A small image classifier, trained from scratch.
Model: patch size [4, 4], layers 8, width 384.
Training: soap at rate 0.002, 15100 steps, batches of 192, held-out accuracy 29%.
Rows from block 4, named by matrix and row number. Rows with one number belong to one neuron. Each number is 200 + 30 x the weight over its row's rms, rounded and kept within 0 to 999. All counts start at 0. After the name is the row's rms in percent of the matrix's.
# fc1: MLP up (model.blocks.4.mlp.fc1.weight, 1536x384), inputs 256-383
# fc2: MLP down (model.blocks.4.mlp.fc2.weight, 384x1536, transposed), outputs 256-383
fc1.1137,103,137,190,159,200,204,185,204,220,251,195,199,186,131,205,257,151,205,222,222,209,227,248,211,177,227,210,179,190,239,194,169,223,201,193,240,168,171,215,175,185,230,167,207,223,167,229,192,219,245,152,157,202,148,143,222,206,233,162,164,208,193,237,172,214,187,229,157,208,164,147,223,193,195,235,160,229,246,187,204,156,215,241,185,229,244,190,189,216,192,223,170,186,227,221,190,200,175,183,186,185,196,135,184,219,230,243,264,227,228,213,185,220,220,195,252,199,233,188,189,211,145,175,244,164,210,180,235,213
fc1.1138,083,216,232,201,182,261,247,190,176,188,186,235,182,168,169,225,161,207,224,156,242,195,187,222,183,190,177,200,155,189,128,203,184,203,133,243,191,187,146,170,202,223,186,213,204,193,245,212,240,163,214,217,240,181,147,205,231,203,181,189,239,219,198,216,162,256,206,243,257,239,132,204,185,208,206,237,201,178,176,179,182,158,188,228,220,208,189,194,188,126,196,232,201,203,189,195,204,215,228,202,235,187,173,170,215,200,170,216,184,193,167,207,196,161,164,228,255,271,188,198,192,245,217,201,185,248,185,199,198
fc1.1139,103,212,192,145,211,172,186,163,214,200,146,211,177,219,216,197,200,192,213,206,150,154,227,228,238,185,166,256,220,206,178,224,186,232,150,228,239,213,159,178,167,184,127,204,216,217,205,145,135,219,164,216,271,173,182,223,242,189,199,205,187,174,214,232,153,226,209,208,168,228,194,234,225,252,224,228,184,254,199,186,234,149,184,244,178,208,225,177,209,213,202,176,161,211,245,207,191,190,251,217,213,211,194,211,231,188,207,211,196,238,149,212,167,206,248,167,213,173,147,237,209,129,134,194,226,160,197,212,203
fc1.1140,099,244,176,227,219,185,236,217,170,212,195,260,237,158,194,257,192,169,170,168,187,235,183,212,207,185,231,165,217,247,208,196,211,191,191,201,155,192,203,161,204,209,214,207,180,203,258,140,242,191,172,210,162,186,203,208,192,270,211,237,236,145,207,158,181,234,229,272,201,203,214,204,208,226,180,175,190,133,169,200,177,162,205,175,221,196,189,216,192,209,162,201,183,167,189,189,164,171,237,198,202,224,203,157,201,199,198,206,153,162,185,194,207,222,199,152,166,184,143,186,216,197,218,226,245,209,132,175,179
fc1.1141,103,215,246,175,260,234,180,226,221,165,198,232,198,201,243,177,213,198,247,143,247,189,187,233,162,137,217,210,154,194,157,219,248,157,167,192,206,154,178,214,233,168,166,239,193,190,243,216,150,224,248,212,214,190,165,189,185,204,219,188,231,210,213,241,178,229,179,212,231,187,149,172,152,202,182,215,154,216,183,197,205,199,224,145,228,214,222,155,181,213,195,272,195,214,254,222,213,268,183,208,215,182,218,203,207,145,196,171,184,200,256,152,170,234,167,213,211,211,190,223,164,187,177,150,183,230,248,201,185
fc1.1142,110,200,256,239,241,230,182,160,167,239,218,228,221,189,239,210,139,262,218,210,229,219,170,218,217,162,148,191,234,174,206,208,230,214,215,221,178,171,155,206,212,235,142,201,222,182,201,224,198,220,184,154,225,193,207,214,174,172,195,264,165,161,243,207,96,224,187,256,192,181,189,181,232,227,169,213,191,200,192,143,205,219,224,162,244,235,159,173,221,223,197,167,227,225,193,207,239,200,175,162,200,226,228,194,177,210,216,226,223,226,182,165,230,174,189,177,188,204,211,195,201,151,195,222,205,171,233,174,296
fc1.1143,099,221,227,192,169,207,214,222,167,252,154,176,198,170,197,203,187,243,196,230,186,154,245,232,185,245,194,171,203,188,198,210,186,209,210,181,274,199,133,236,228,162,178,159,195,185,189,225,238,172,217,132,200,163,185,215,177,164,182,283,232,179,236,217,163,213,152,234,219,170,193,211,246,157,233,171,198,187,202,172,194,120,224,196,296,230,177,185,184,198,242,171,160,211,187,179,206,179,172,180,230,147,172,151,216,215,185,222,180,206,204,215,225,241,205,230,205,265,260,191,216,174,127,218,226,244,237,193,183
fc1.1144,098,186,177,221,201,252,228,191,194,158,211,167,203,194,211,194,154,198,242,193,240,172,155,147,212,197,223,223,221,202,231,229,180,208,188,252,216,222,234,194,168,242,198,227,212,213,123,227,229,225,159,222,244,157,162,201,182,184,123,216,202,202,200,139,197,204,240,212,204,206,176,159,213,177,194,207,218,149,244,238,175,153,180,209,185,226,193,168,182,160,237,211,209,189,249,220,202,215,203,168,193,193,226,171,193,246,185,161,233,206,197,279,142,221,193,136,184,257,265,175,221,189,190,148,193,223,235,176,239
fc1.1145,101,201,184,187,226,251,191,188,179,195,242,180,242,253,115,211,175,176,128,192,184,200,212,188,215,217,188,260,216,172,211,157,208,221,212,216,222,174,190,209,192,173,198,251,163,204,238,219,219,270,179,176,211,205,183,187,223,137,219,171,188,177,215,218,219,225,160,196,150,175,174,252,128,198,193,201,215,181,153,204,200,242,184,175,208,157,199,204,221,195,172,181,201,146,247,172,197,259,196,212,219,206,160,199,255,181,192,205,205,215,164,214,131,185,250,238,221,226,228,198,236,240,199,192,243,185,244,224,188
fc1.1146,106,193,212,215,197,196,231,273,166,184,231,186,190,194,142,201,151,196,203,188,218,235,174,287,217,178,197,216,188,182,247,225,234,176,240,185,205,190,253,200,202,222,197,242,218,236,235,175,208,211,211,196,205,171,186,232,199,225,221,196,261,213,175,256,190,174,189,269,209,177,178,140,173,209,194,160,198,157,197,213,144,163,224,224,246,207,195,198,173,180,190,172,222,228,158,202,153,184,231,189,207,278,173,165,190,234,192,276,170,142,252,173,241,211,165,228,202,170,177,236,194,197,166,222,177,210,184,189,183
fc1.1147,101,172,205,201,195,231,151,127,172,208,227,161,241,212,196,237,201,193,206,205,208,177,204,218,177,194,229,212,232,219,194,223,215,183,173,256,149,198,158,207,160,211,193,241,207,199,189,212,207,259,198,151,163,164,253,217,148,189,186,201,211,202,244,188,166,227,186,198,216,211,205,233,192,191,235,210,191,186,195,229,225,233,242,195,193,209,216,226,151,160,234,182,113,142,152,263,183,194,175,224,207,209,202,147,215,119,199,219,182,185,221,180,261,182,166,214,179,237,171,201,223,201,203,199,206,169,207,198,185
fc1.1148,097,186,211,250,180,166,208,188,166,179,200,219,255,173,217,165,192,202,186,156,228,220,210,143,196,242,221,233,215,208,197,148,191,235,202,218,201,234,208,169,202,150,199,205,180,189,273,213,218,129,270,222,199,200,162,181,172,194,238,255,198,242,225,205,192,190,134,175,226,217,192,188,227,169,173,146,224,160,136,185,196,155,208,216,191,167,189,208,230,216,215,214,200,183,144,210,216,217,204,225,175,189,193,199,143,201,206,200,221,188,227,241,152,199,200,171,152,243,208,199,161,182,154,200,214,232,154,176,180
fc1.1149,085,194,179,240,254,269,194,190,182,238,192,183,158,226,169,171,178,246,220,174,216,208,204,192,173,208,226,160,213,173,236,192,190,207,178,192,260,200,206,184,222,223,130,188,195,222,208,209,211,241,231,230,178,170,116,233,178,248,235,211,204,196,176,214,178,201,195,196,169,200,183,233,213,150,179,226,202,198,180,154,217,208,185,214,195,228,227,231,166,181,237,157,190,156,256,159,214,174,160,233,205,220,216,223,193,158,201,254,195,173,218,160,206,234,180,167,172,174,186,194,182,190,232,208,222,204,158,227,228
fc2.1137,108,234,211,195,222,220,209,204,200,232,199,224,229,204,194,202,207,0,267,202,221,196,217,223,242,182,218,200,204,232,198,206,181,219,211,177,196,244,191,221,207,177,148,228,183,236,193,195,201,231,227,196,242,182,196,161,210,212,194,216,146,198,229,237,220,151,216,197,200,191,146,173,193,214,177,188,222,227,184,170,204,134,199,225,216,206,149,256,245,149,201,232,213,168,186,237,192,207,248,200,191,177,141,201,212,194,194,251,222,168,190,225,192,221,203,263,177,243,212,157,192,241,180,225,194,247,210,157,214
fc2.1138,089,250,194,232,215,197,184,203,204,229,177,219,240,181,286,217,198,0,171,229,185,193,259,217,257,197,232,200,263,165,176,201,190,167,219,208,233,204,171,191,203,215,213,232,209,234,172,243,226,210,195,206,151,201,257,182,196,250,182,185,272,192,227,182,227,183,209,214,147,173,213,199,179,224,232,165,149,186,169,201,178,223,187,183,219,166,191,192,179,199,201,155,219,179,192,220,178,273,222,192,200,201,198,259,158,215,220,208,219,156,192,217,159,218,221,177,204,182,183,195,185,199,226,217,260,216,239,228,209
fc2.1139,103,179,238,198,268,209,165,247,187,237,147,212,216,197,174,213,198,183,213,204,217,213,179,197,192,176,203,158,242,200,210,200,233,211,227,190,195,224,194,260,212,240,193,244,202,167,211,213,194,183,206,184,150,136,189,214,221,165,207,168,216,174,205,231,153,187,191,190,256,166,220,168,162,208,149,180,168,186,135,230,231,168,142,236,176,244,207,166,188,192,192,185,185,168,208,154,189,202,209,211,193,217,204,272,166,160,168,230,178,180,216,197,161,201,182,185,201,205,256,194,211,226,175,203,181,197,182,214,200
fc2.1140,091,218,182,228,206,169,234,220,160,202,232,209,156,259,189,238,193,264,173,198,222,173,248,207,171,181,151,198,246,200,257,187,206,209,189,217,210,177,245,197,167,271,183,196,172,177,218,181,159,178,169,167,162,176,207,251,211,179,229,222,234,196,232,183,157,209,192,230,176,173,238,194,174,239,166,161,192,198,201,170,187,240,194,241,221,181,217,143,188,187,232,177,177,201,188,177,157,193,192,226,150,196,178,199,178,235,206,220,233,233,205,181,167,194,111,199,207,205,190,184,229,218,186,179,205,223,201,219,228
fc2.1141,100,207,230,186,253,230,237,197,242,188,230,186,162,169,221,193,217,132,155,174,177,258,212,194,169,185,171,224,216,152,224,197,186,148,159,215,176,157,210,219,168,161,177,237,233,199,215,228,216,246,181,211,146,234,162,245,165,228,198,202,208,177,236,258,206,177,167,201,215,149,225,217,184,176,211,183,209,202,209,208,230,212,200,150,244,224,199,184,146,230,208,186,179,141,225,241,165,195,149,185,246,146,191,216,197,148,228,245,180,248,194,170,152,160,209,205,224,178,183,208,219,230,227,172,210,211,205,181,166
fc2.1142,107,189,234,215,189,178,169,164,210,196,221,197,173,156,243,211,208,168,220,201,217,214,137,166,141,218,181,198,235,197,191,213,214,160,248,173,191,210,200,219,250,144,112,217,156,213,172,225,203,183,189,140,171,216,161,187,207,180,169,226,217,218,278,241,173,222,187,266,187,229,211,224,209,256,177,232,229,128,179,157,215,244,199,175,209,220,205,201,208,218,178,149,209,212,201,171,252,170,174,210,233,173,196,191,190,200,226,207,219,230,216,144,233,170,248,171,241,219,198,195,196,171,178,214,154,219,188,180,194
fc2.1143,095,145,183,173,199,180,195,192,245,263,146,258,127,209,159,210,263,249,192,183,197,184,204,232,174,216,169,174,206,212,216,220,239,260,173,185,209,180,226,212,213,176,195,191,213,193,220,202,214,219,166,162,202,205,237,220,236,229,142,179,181,224,197,226,183,223,179,190,232,183,139,220,240,212,245,228,174,155,211,230,236,203,170,252,206,200,222,193,214,211,214,174,186,231,187,218,217,205,182,220,228,237,161,189,210,178,217,179,217,249,183,189,230,233,218,190,194,177,238,277,197,173,157,202,185,161,155,181,154
fc2.1144,112,208,121,209,215,217,213,197,168,176,167,213,190,175,233,222,242,0,215,254,186,222,220,159,203,212,185,224,208,207,159,154,167,198,172,202,208,193,217,212,247,200,212,182,139,208,212,207,145,228,227,263,203,166,218,241,166,214,188,238,212,186,150,215,213,197,203,180,190,218,184,150,186,221,243,237,185,178,215,228,218,217,199,168,167,220,230,230,182,177,195,210,177,191,194,206,179,244,171,230,214,168,197,219,188,202,220,199,179,213,218,209,192,210,212,247,174,192,174,168,151,167,224,188,173,252,184,207,231
fc2.1145,099,217,178,168,253,240,219,204,169,184,228,187,239,155,217,189,206,0,186,245,218,177,162,239,249,241,228,173,171,191,248,181,225,213,173,209,207,191,206,182,206,194,268,253,179,166,206,195,197,236,233,209,199,184,211,157,188,189,195,216,207,288,186,160,155,212,202,235,206,210,203,166,193,188,209,193,249,205,224,217,176,147,178,226,189,221,173,190,184,204,255,165,268,181,218,196,223,199,261,211,265,167,175,232,247,160,193,195,170,201,201,201,165,219,156,183,206,232,255,181,191,180,161,223,222,214,195,252,221
fc2.1146,105,237,215,250,208,147,149,254,148,170,236,246,177,224,183,261,155,111,167,160,202,181,226,194,172,156,210,196,188,183,195,218,180,181,195,159,167,193,180,175,222,261,190,199,215,215,193,161,215,179,239,181,179,216,196,237,194,170,229,169,192,218,248,157,175,181,200,230,168,185,206,204,161,196,185,181,225,225,196,236,162,193,219,199,208,219,180,190,135,168,213,187,163,185,208,218,205,203,212,201,205,189,209,277,181,180,206,245,195,182,223,192,201,106,174,172,224,165,185,226,258,175,224,187,165,255,237,207,164
fc2.1147,098,232,190,154,150,220,206,177,209,229,164,202,211,144,244,244,163,160,180,181,227,171,178,217,226,192,189,174,244,171,244,199,188,181,189,180,179,198,230,148,208,221,160,211,201,190,199,221,251,178,218,173,155,167,214,196,138,226,166,187,142,200,242,179,194,238,197,193,195,177,167,187,181,192,173,208,288,228,182,116,231,213,223,213,199,191,240,155,149,158,196,183,208,202,230,201,178,138,191,183,161,204,195,219,256,181,186,183,178,212,217,209,206,194,184,219,168,239,183,237,182,197,189,207,199,219,184,167,245
fc2.1148,117,204,189,189,240,187,196,224,207,198,212,177,159,194,254,191,185,0,210,219,203,172,226,225,228,217,168,251,218,192,223,205,171,189,192,216,214,223,222,208,205,227,208,214,162,165,196,208,216,243,213,221,204,164,234,205,163,223,175,249,166,217,189,232,226,241,200,216,212,194,179,194,190,195,205,210,203,214,219,198,184,173,208,222,208,210,182,206,207,209,198,190,214,218,157,239,197,257,187,190,197,165,189,205,223,188,193,212,213,180,224,224,177,205,201,217,184,204,197,204,181,166,177,201,206,214,177,213,210
fc2.1149,086,211,155,216,241,234,164,235,234,175,196,226,201,206,226,204,245,46,199,214,169,198,205,219,246,231,220,208,182,153,202,193,205,205,192,201,204,183,157,218,196,195,305,170,175,190,214,183,180,213,244,178,166,182,206,215,191,219,228,149,167,258,192,228,229,203,189,148,200,183,179,158,207,215,218,216,187,266,216,201,184,128,201,245,227,224,181,193,192,234,211,219,225,146,175,217,209,216,171,173,225,189,193,235,186,202,204,208,143,224,238,196,181,220,158,145,203,213,165,224,238,194,197,220,182,185,204,159,222