Rows from block 5 of a small image classifier, named by matrix and row number. Rows with one number belong to one neuron. Each number is 128 + 32 x the weight over its row's rms, rounded and kept within 0 to 255. All counts start at 0.
After each neuron's rows are labels from the 100 images, of 14976, where the neuron reaches its highest value: "strongest on" is what is common among them. Only what is clearly more common there than usual is listed. The data: photos of plants and fungi (iNaturalist).
# fc1: MLP up (model.blocks.5.mlp.fc1.weight, 1536x384), inputs 128-255
# fc2: MLP down (model.blocks.5.mlp.fc2.weight, 384x1536, transposed), outputs 128-255

fc1.171 [ 66  96 149 137 125 119 170 211 135 155 128 125  95 119 196 164 128 164 126  97 104 164 144 139 118 152  94 125  95 157 129 132 106  98  61  98  57 177 116  97 116 149 158 144  66 121 176 118 124 124 192 113 156 122 103  76 112 144 126 135 108 156 191 167  83 122 112 123 143 122 170 146  98 139 130 138  90 108 126  65 111 107 117 157 122 123 123 117 136 175 153  89  98  86 176 111 154 154 136  96 182 106 110 151 135 126  97 155 158 127 156 122 108  89 141 134 112  74 134 126 122 172 175 111 155 162 111  54]
fc2.171 [180 130 178 144 110 130 103 141 125 111 112 178 136 126 115 104 122 127 139 129 126 121 124 165 154 131 123  81 114 109 111 139 125 112 112 138 125 122 156 127 144 172 122 134 114 142 121 129 143 128 100 133 107  99 151 118 146 141 138 101 159 198  90 128 141 130 111 115 103 104 139  69 147 160 118 167 142  93 128 168 163 170 142 136 149 148 157  88 142 100 127 126 115 130 127 154 137 165 109 146 120 137 118  76 147 128 112 152 105  77 104  98 126 159 156 111  96 102 165 102 129 123 120 188 139 159 119 162]
strongest on: class Liliopsida

fc1.169 [146 138 111 154 136 129 127 176  94 110 108 135 123 143 122 175 144 117 140 145  90 113 161  96 115 139 132 168 145 114 127 111 108  32 108 131  94 160 131 145 124 120 161 106 165 164 156  94 192 149 208 173 116  66 100  89 117 149 114 137 170 108  90 111 110 137  94 104 115  87 116  90  62 158 124 103 100 141  79 126  88 154 136 137 139 125 107 126 114 105 121  76  99  85 146 120 153 107  78  99 142 119 187  89 120  89 125 184 161 111 195 120 108 113 106 124 121 103 153 129 128 141 173 165 102  86  95  58]
fc2.169 [159 188  71 181 167 120 137 113 120 155 120 125 168 129 134 165 183 161 180 133  81 109 111 145 163 162 135 154 118 116 141 138 155 138 113 233  92 189 186 125 162 172  76 103  83 106 108 127 134 153 123 149 137 109  95 137  75 207  77 142  92 102 105 139 136 139 112  91 115 154 130 143 111 121  95  74 121 140 145  94  99 144 141 164 122 115 118 132 159 105 155  76 140 112  92 130  81 140 110 141 130 117 113 187 141 167 138 134 126  79 155 138 103  83 136 144 138 184 134  87 175 215  73 139  79 108 141 130]
strongest on: family: Cactaceae; order: Caryophyllales; family: Asparagaceae; text has "yucca"

fc1.720 [131  88  85  70 156 169  86 130 106 114 152 156 126 111  99  94 135 180 142 136  96 141 145 120  97 134 143 116 112 138  61  89 119 108 109  89 175 126 132 105 141 107 138 106 139 125 130 188 152 162 102 149 186 140 177  93  94 129  65 162  79  97  91 139 113 118 158  73 131 194 129 107 107  81 119  97 126 113  98  86 122 134 143  86 156 156 145 177 111  93 118 139  97 199 143 152 116  92 151 115  74 112 165 131 135 153 135 111 172 144 136 114  51 105 105 104 135 125 109 152 121  81 115 151 136 114 117 203]
fc2.720 [140 103 136 125  87 138 135 146 175 121 151 145 135 161 140 141 156  54 165  67  81 128 157 194 146 129 136 116 160  80  69 146  72 120 114 151 146 138 144 136 148 145 109 153  90 108 129 121 161 142 165 148 152 112 154 134 136 130 138 150 186  71 175 108  94 145  73 134 168 145 155 150 127 142  60 186 163 139 126 115 116 117  94 108 164 107 114 129 116 100 116 120 136 158 126 121 146  89 145 124 112  78 121 129 120 140 133 155 106  77 159 163 146  87 153 130 102 134 108 154 133 145  97  77 139 161 179 122]
strongest on: order Ranunculales

fc1.695 [106 107  96  74 105  73 119 106 125 133  77  98 139  80 130 135  82 151  87 139 107 115 121 145 134 142 167 144  90 110 146 166 143  75 104 137 180  96 148 148 148 132 156 148 124 110 130 134 179 124 204 158 137 129 146  64 169 105 129 149 192 123 142 100 116  99  97 137 160 163 146 170 159 138 135 123  96 113 121 119 135  77 157 124 138 155 197 189 136 169  86 112 143 102 133 100 138  94 184  96 128 160 186 132 124 118 123 148 156  86 199 139  88 123  66 126 106 129 152 170  53 116 164  79  79 125 182 181]
fc2.695 [116 148 167 129 110 103 186 176 117  98 150 135 116 131  87 160 131 109 122 131  49  76 110 138 140 141 137 144 125 153 128 189 155 143 128  85 188 128 104 112  96 154 133 144  53  70 111 106 120  94  81 101 109 136 135 142 198  63  89 131 168 127 103  97 100 183 133 102 166 120 144 138 105 143 111 108 128 145  69 121 160  84 153 118 129 130 138 175  63 152 106  53 196  62  97 146 153 133 114 120  82 126 255  87 163 152  94 131 127 135 153 118 219 133 138 137 129 108 145 130 199 166 157 130 107 209 182 194]
strongest on: class Liliopsida

fc1.264 [171 110  73 153 126 158 139 166 111  62  85 132 150 141 109 133 105 150 178 135 143 131 107 113 108 127 129  98 163 138  69  48  76 145 129 131 155 123 133 108 156 111 118 129 129 113 122 174 144 151 143 141 172 148 106 171 104 123 105 160 103 146 149 137 130 127 158 119 172 156 153 110 151 128 136 110  93 151 167  94 145 154 158  87 165  74 104  74  82 108 108  80  97 152 131 102 154 138 121  85  80 122 143 142 143 205 136 125 157 101 102 118  75 132 152 100 113 175  86  82 107 102  82 122 124  99 133 208]
fc2.264 [ 81 134 114  96  93 107 146 135 188 128 164 166 178 114 183 115 136  91 157  64  65 133 145 153 116 102  91  97  66 126 122 148 110 127  96 184  89 127 180 163  78 129 135 150 119 117 124 141 103 134 153 139 153 133 108 133  79 127 166 156 156  94 113  91  88 116 107 182 148 115 143 148 143 182 140 143 129 141 113 136 116 129 157  96 131 141 169  57 167 150 109 112 175 153 215 150 153 155 101 157 121 124  83 186 159 150  94 160 107 115 128 134  65 148 132 174  81  88  60 139 119 156 102  98 143  96 175 103]
strongest on: order Ranunculales

fc1.556 [ 43 136 148 119 160 131 150  97  96 127 144 112 162 132 137 181 158 129  96 121 113  69 102 133 118 113 115 128 127 167 181 121 112 113 139 137 148 158  83 146  64 119 108 169 139 144 109 151 181 126 135 146 116 110 144  98 128 134  87 159 159 169 134 105 144 128  91 187 144 113 134 185 128 122 180 105  72 172 135  55 132 103 171 167 135 120 184 142 134 169 170  87 124 116 137 120 138 153 116 111 132 182 158 128 133 124  77 173  76 118 158 133 138 128  70 114  98  89 185 162 107 121 126 117 100 100 130 142]
fc2.556 [149 196 141 137 113  96 160 114 103 110 107 203 122  75 148 136 137 103 142 178  85  48 123 105 159 174  92 113  82 115 144 146 143  85 100 119  78 174 113 141 143 192 146 118 113 124 128 133  84  90  58  44 133 117 127  97 120 108 179 192 153 222 107 121  75 130 150 111 125 133 138 114 175 193 150  81 106 134 159 198 135 161 116 126  99 128 132 133  79 135  97 122 121  97  99 137 156 148  54 181 112 166 125 155  97  58 122 116 124 106 136  81 160 170 125 118  43 120 150 107 173 116 123 204 132 151  98 155]
strongest on: order Asterales; family: Asteraceae

fc1.82 [ 83 107  63  56 111 116 111 152 154 136 169 140 110 110 163  82 134 151 180 174 137 155 121 101 125 120 106  72 150  84  90  92 142 151  90 140 100  86 131  93 184 130 135 180 163 150 151 116 105 155 150 166 141 105 137 140 120 150 117 158 140  80 150 104 107 159  93 135 134  93 131 138 117 183 151 141 151 102 101 149 205 175 136 184 131 125 110 121 129  82  72  85 127  74 154 137 136 135 141  93 127 100 126 113 108  92  84 112 122 113 112 120 154 110 186 131  80 165  52 175 108  81 141  87  86 116 143 126]
fc2.82 [ 84  67  89 136 144 114 125 165 145  91 123 133  89 156 146 139 136 128 118 154 181 112 144 106 134 135 178 175 137  94 128 101 129 118 133  91 116 126 109 156  77 174 106 198 158 189  99  99 140  92 163 198 157 135 158 124 169 116  94  91 162  19 164 108 146 144 167 134  93 101  76 141 109 164 182 136  91 144 164  85  85 133 123 127 125 123 130 121 127 149 157 131 200  77  94 170 166 140 123  96 100 158 113 154  95 121 109 103 153 145 124  86 100 126 103  91 171 129 123 109 107 160 107 104 128 168 185 165]
strongest on: class Liliopsida

fc1.494 [148  92 136 115  83 147  93 127  95 106  91 102 160 135 108 147 154  30 162 110 156 145 156 101 154 136 121 148 143 140 152 114 114 107 140 184 140 140 124 134 139 152 107 198 117 152 133  67 112 146 185  92  96  90 112  96 157 146 115 123 139 145 139 124  94 174  60 164 149 144 139  80 132 149 122 145 147 119 136 185  73 105 105 215 160  66 134 157 134 115  91 117 131 115 122 157  95 174 138 111 146 152 172 144 152 110 134 110 138  90 144 117 142  75 164 105 112  61 167 189 157 136 159 183 154 149 172  93]
fc2.494 [152  93 163 105 134 148 152 126 109 131 119 129 166 133 100 124  80 108 160 158 144 162 139 117  68 124 137 112 107 113  93 113 175  87 128 121  91 109 136 116 133  92 136 126 106 123 135 144 162 140  77  77 117 110  93 151 105 104 200  75 183  50 163 146 188 144 161  84 166 151 114 137 167 169 121  90 144 172 156 124 137 144 104 123 137 162 133 175 126 132 118 120 210 139 109 107 169 188 122 118 141  93 132 152  89 118 105 125 170  83  88 154 118 115 138 135  82 130 153 167 154 105 126 118 128 135 184 154]
strongest on: order Ranunculales

fc1.94 [122 171 109  71 130 118 117 131 134 105 127 113 146 167 128  87 100 107 137  99 139 130 128 123 136  79 100 197  70 154 141 133 118 112 147 120 150 109 157  80 137 145  84 127 150 114 145  81 128 131  89 133  86 182 193 122 179  96 236 154 139 107 155  99 176  86  86 137 143 104 148 116 132  89 148 129 122 161  83 132 106 170 149 116  89 156  86 142 125 126  61 134 118 112  89 121 118 135 182 123 131 129 108  82 157  96  70 114 117 150 142 136 148 103 147 102 129 101 193 176  88 174 126 134 141 133 167 159]
fc2.94 [ 93 144 132  86 199 148 140 121 165 150  91 194 197 143 170 106 104 140 134  76 122 119 124 144 114 108 183 152 187 135 142 181 137 126 172  85  95 123 195  86 157 142 146 193 157 104 124 168 105 127 119 217 121 130 152 140 135 130  96 129 121  88 132  99  89 123 111 131 135 124 125 125  84 127 134 155 124 120 129  99 104 154  99  96 144 150 147 106 141 129 132 158 153  92 144 101 107  73 122 120 140 147 152 116 120  95 110 176 117 141 100  48 157 107  74  98 141 179  98  77 131  96 106 106 155 198 135 171]
strongest on: class Liliopsida

fc1.717 [ 85 145  68  91 102  79 109  83 149 186  92 147 182  54 129 119 134 139 174 164 122 130  98 123 141 123 116 132 131  88  63 126 100 144 139  84 127 141 159 176 114 121 148  67 143 136 133  97  99 128 104 163 134 171 144 128 138 107 118 108 178 171 109 121 116 166  74 130  84 156  97 117 137  93 154 169 116 144 139 117 170 142 120 105  96 159 145 123 155  82 120 121  92 118 113 157 179 118 107 155 141 147 162 163 165 111 160  99 130 156 118 129 116  74  93 126  99 112 141  71 101 142  59 146 184 168 107  96]
fc2.717 [144 122 143 105  97 104 100 135 172 152  73 144 192 115 137 123 106 134  89 111  80 125 166 166 138  85 125 102 165 134 115 137 116 129 152 142 144 165  75  92 133 139 122 153 152  61 107 142  99  63 108 137 164 142 138  84 158 112 142 122 165 142 131  88  93  97 122 127 111 114  93 172  91 123 158  70 193 164 130  88 175  59 127 167 100 123 115  95 111 154 130 108 134 143  93 115  98 126 162 131 252 141 122 134 100  89 154 152 124 144 141 111  94 169 133 122 134  82  79 152 140 114 106 102 111 129 161 160]
strongest on: order Lamiales

fc1.447 [187 172 127 136 105 136  82 162 122 120 143 176 160 156 173 160 137  80 136 108 129 118  99 107 101 152 140 167 153  76 107 121 145 114 105 130 127 168 142 154  97  53 110  93 138 128 119 141  84 181 129  92 165 116 123  98 136 116 125 151 203 150 102 114  96 128 139 110 130 152 131 162 158 143 133 144 117  96 121 165 110 139 109 197 118  50 105 153 101  86  97  74  72  89 158 151 118 120 191 122 132 159 143 112 146 131 160 221 102 173 104 136 123 124 138 128 140 160 109 105  93  73 102  49 154 172 128  83]
fc2.447 [129 105 139 113 154  73 104 135 109 146  59 171 133 104 170 127 127 118 132 149  94 122 131 168 114 177  98  71 100 141 173 173 115 165 138 132 175 192  66 103 186  96 116 117 120 132 154  99 125 148 124 162 149  97 141 139 130 155  85 147 105 110 170 130  82 117 158 136 139 129 100 108 160 127 102 147 145 126 111 145 130 144 107 129 143 155 167 107  95 129 194 103 160 134 145 133 171 139  72 165 103 165 125 102  95 134 160  94 136 120  67 177 125 163 126 129 172  86  83 148 114  80 128  98 140 150 117  87]
strongest on: order Caryophyllales; family: Cactaceae

fc1.352 [129  94  75  59  87 174 143 151  96 108 204 139 130 145 130 162 112  99 131 179 122 140 151 158  92 179 147 135 142 173 137 117 134 111 142 105 151 111 127 115  56 175 168 124 128 131  96 101 129 160 143 104 155  99  96  93  86 132 144 147 125 139 137 117 141 143  64 153  87 149 179 129 148  69 160 104 135 128 150 104 125  94 109 107 105 132 132  73  87 113 119 121  82 104 107 123 111  85 185  24  84 139 100 122 183 126  69 135 132 132  92 102 151 146 101 177 121 112 176 135 148 135 117 138  90 118  91 158]
fc2.352 [152 152 154 177 155 157 119 123 144 100 109 174 105 137  86 119 151 106 185 110  68 102 148 111 137 143 110 132  85 134 158 113  81 115 129 131  99 111  94 120 197 129 110 127 129 151  95 100 122 120 155 187 120 125 146 162 101 182 127 109 171  70  99  85 106 103 140 125 155 170 135 189 126 103 154 139  80 184 143 100  99 153  82  83 125  61 171 128 137 126 110  68 115 119 157 140 144 147 135  97 115 131  95 151  82 168 208 141 144  93 116 165 144 128 171 135 169 101 118 135 136 110 124 167 135 119 133 148]
strongest on: order Caryophyllales; family: Cactaceae; text has "cactus"

fc1.115 [103  73  65 114  85 169 117 121 119 125 103  91 126 182 131  89 160 180 108 111 130 113 122  97 135 121 101 122 138 146 127 170 129 123 110 108 132 142 149 144 158 104 121 111 128 143 164 219 100 139  70 155 179 150 163 113  71 136 119 181  92  65 124 174 128 120 149 129 124  97 108 137 132  60 130  54 150 124 100 116 142 140 154 127 158 150 145 116 104 153 158 127  57 136 132  97 110 154 161 152 100 100 154 133 117 136 148 100 160 200 126 140  49 160 148 108 108 116  83 127 149  88  99 155 109 122 191 122]
fc2.115 [ 93 103 144 135  93 116 129 180 132 142 133 150 184 132 113 133 123  77 170  55 131 127  94 130  91 103 125  98  94 158 131 119  87 108 114 161  67 118 142 154 115 120 114 112  90 172 138  80  86 172 113 160 136 146  94 108  90 161 143  96 191 109 108 122 143 185 124 123 152 137 168 102 148 135 149 133 150  99 137 139 124 105 167 130 157 151 143 141 133 110 119 165 134 142  97 158 152  77 107 127  64  89 141 167 176 160 114 162  54 109 144 130 137  95 150  52 140 122  91 187 143 112  60  96 125 124 222 100]
strongest on: order Ranunculales

fc1.622 [144 194  72  88 153 182 113  98 122 122 142 135 128 159 180 102 157 105 159  92 151 150 143 174 168 167  79 130 145 123 196  87 185 106 139 117 179 157 103 157 151  76 138  88 125 124 136 126 105  97  67 161 122 146 114 100 150  87 125 132 107 156 132  90 128 156  77 131 125 119 106 148 165 144 139 161 169 162 100  62 101 101 123 124 178  95 158 136 133 139 182 136 160 126 148 140  85 118 126 115 182 112 155  12 157 132 111  80 103 112  90 168 209 116  80 167 129 121 161 160 111 135 169 123  95  58 103 137]
fc2.622 [118 135 116 153 173 139 138 101 115  96  79 160 180  78 169  94 111 119 110 116 179  44 166 142 125 123 160  96 109 156 184 148 151 124 154  69 147 139 134 158 124  52 144 109 149 142 105 235 111  98 134  81  86 137 132 175 103 129 153 129 148 198 139 122  98 140 135 144 132 143 179 158 147 160  78 108 139 168  79 147 148 124 123 153 142 131 177 144 148 110 134  78 105 140 139 161 127 135  80 153 173 193 110  87 138 113 122  97 156 105 148 131 174 126 119 107 125 166  77 121 137  98 145 130  85  74  56 175]
strongest on: order Asterales; family: Asteraceae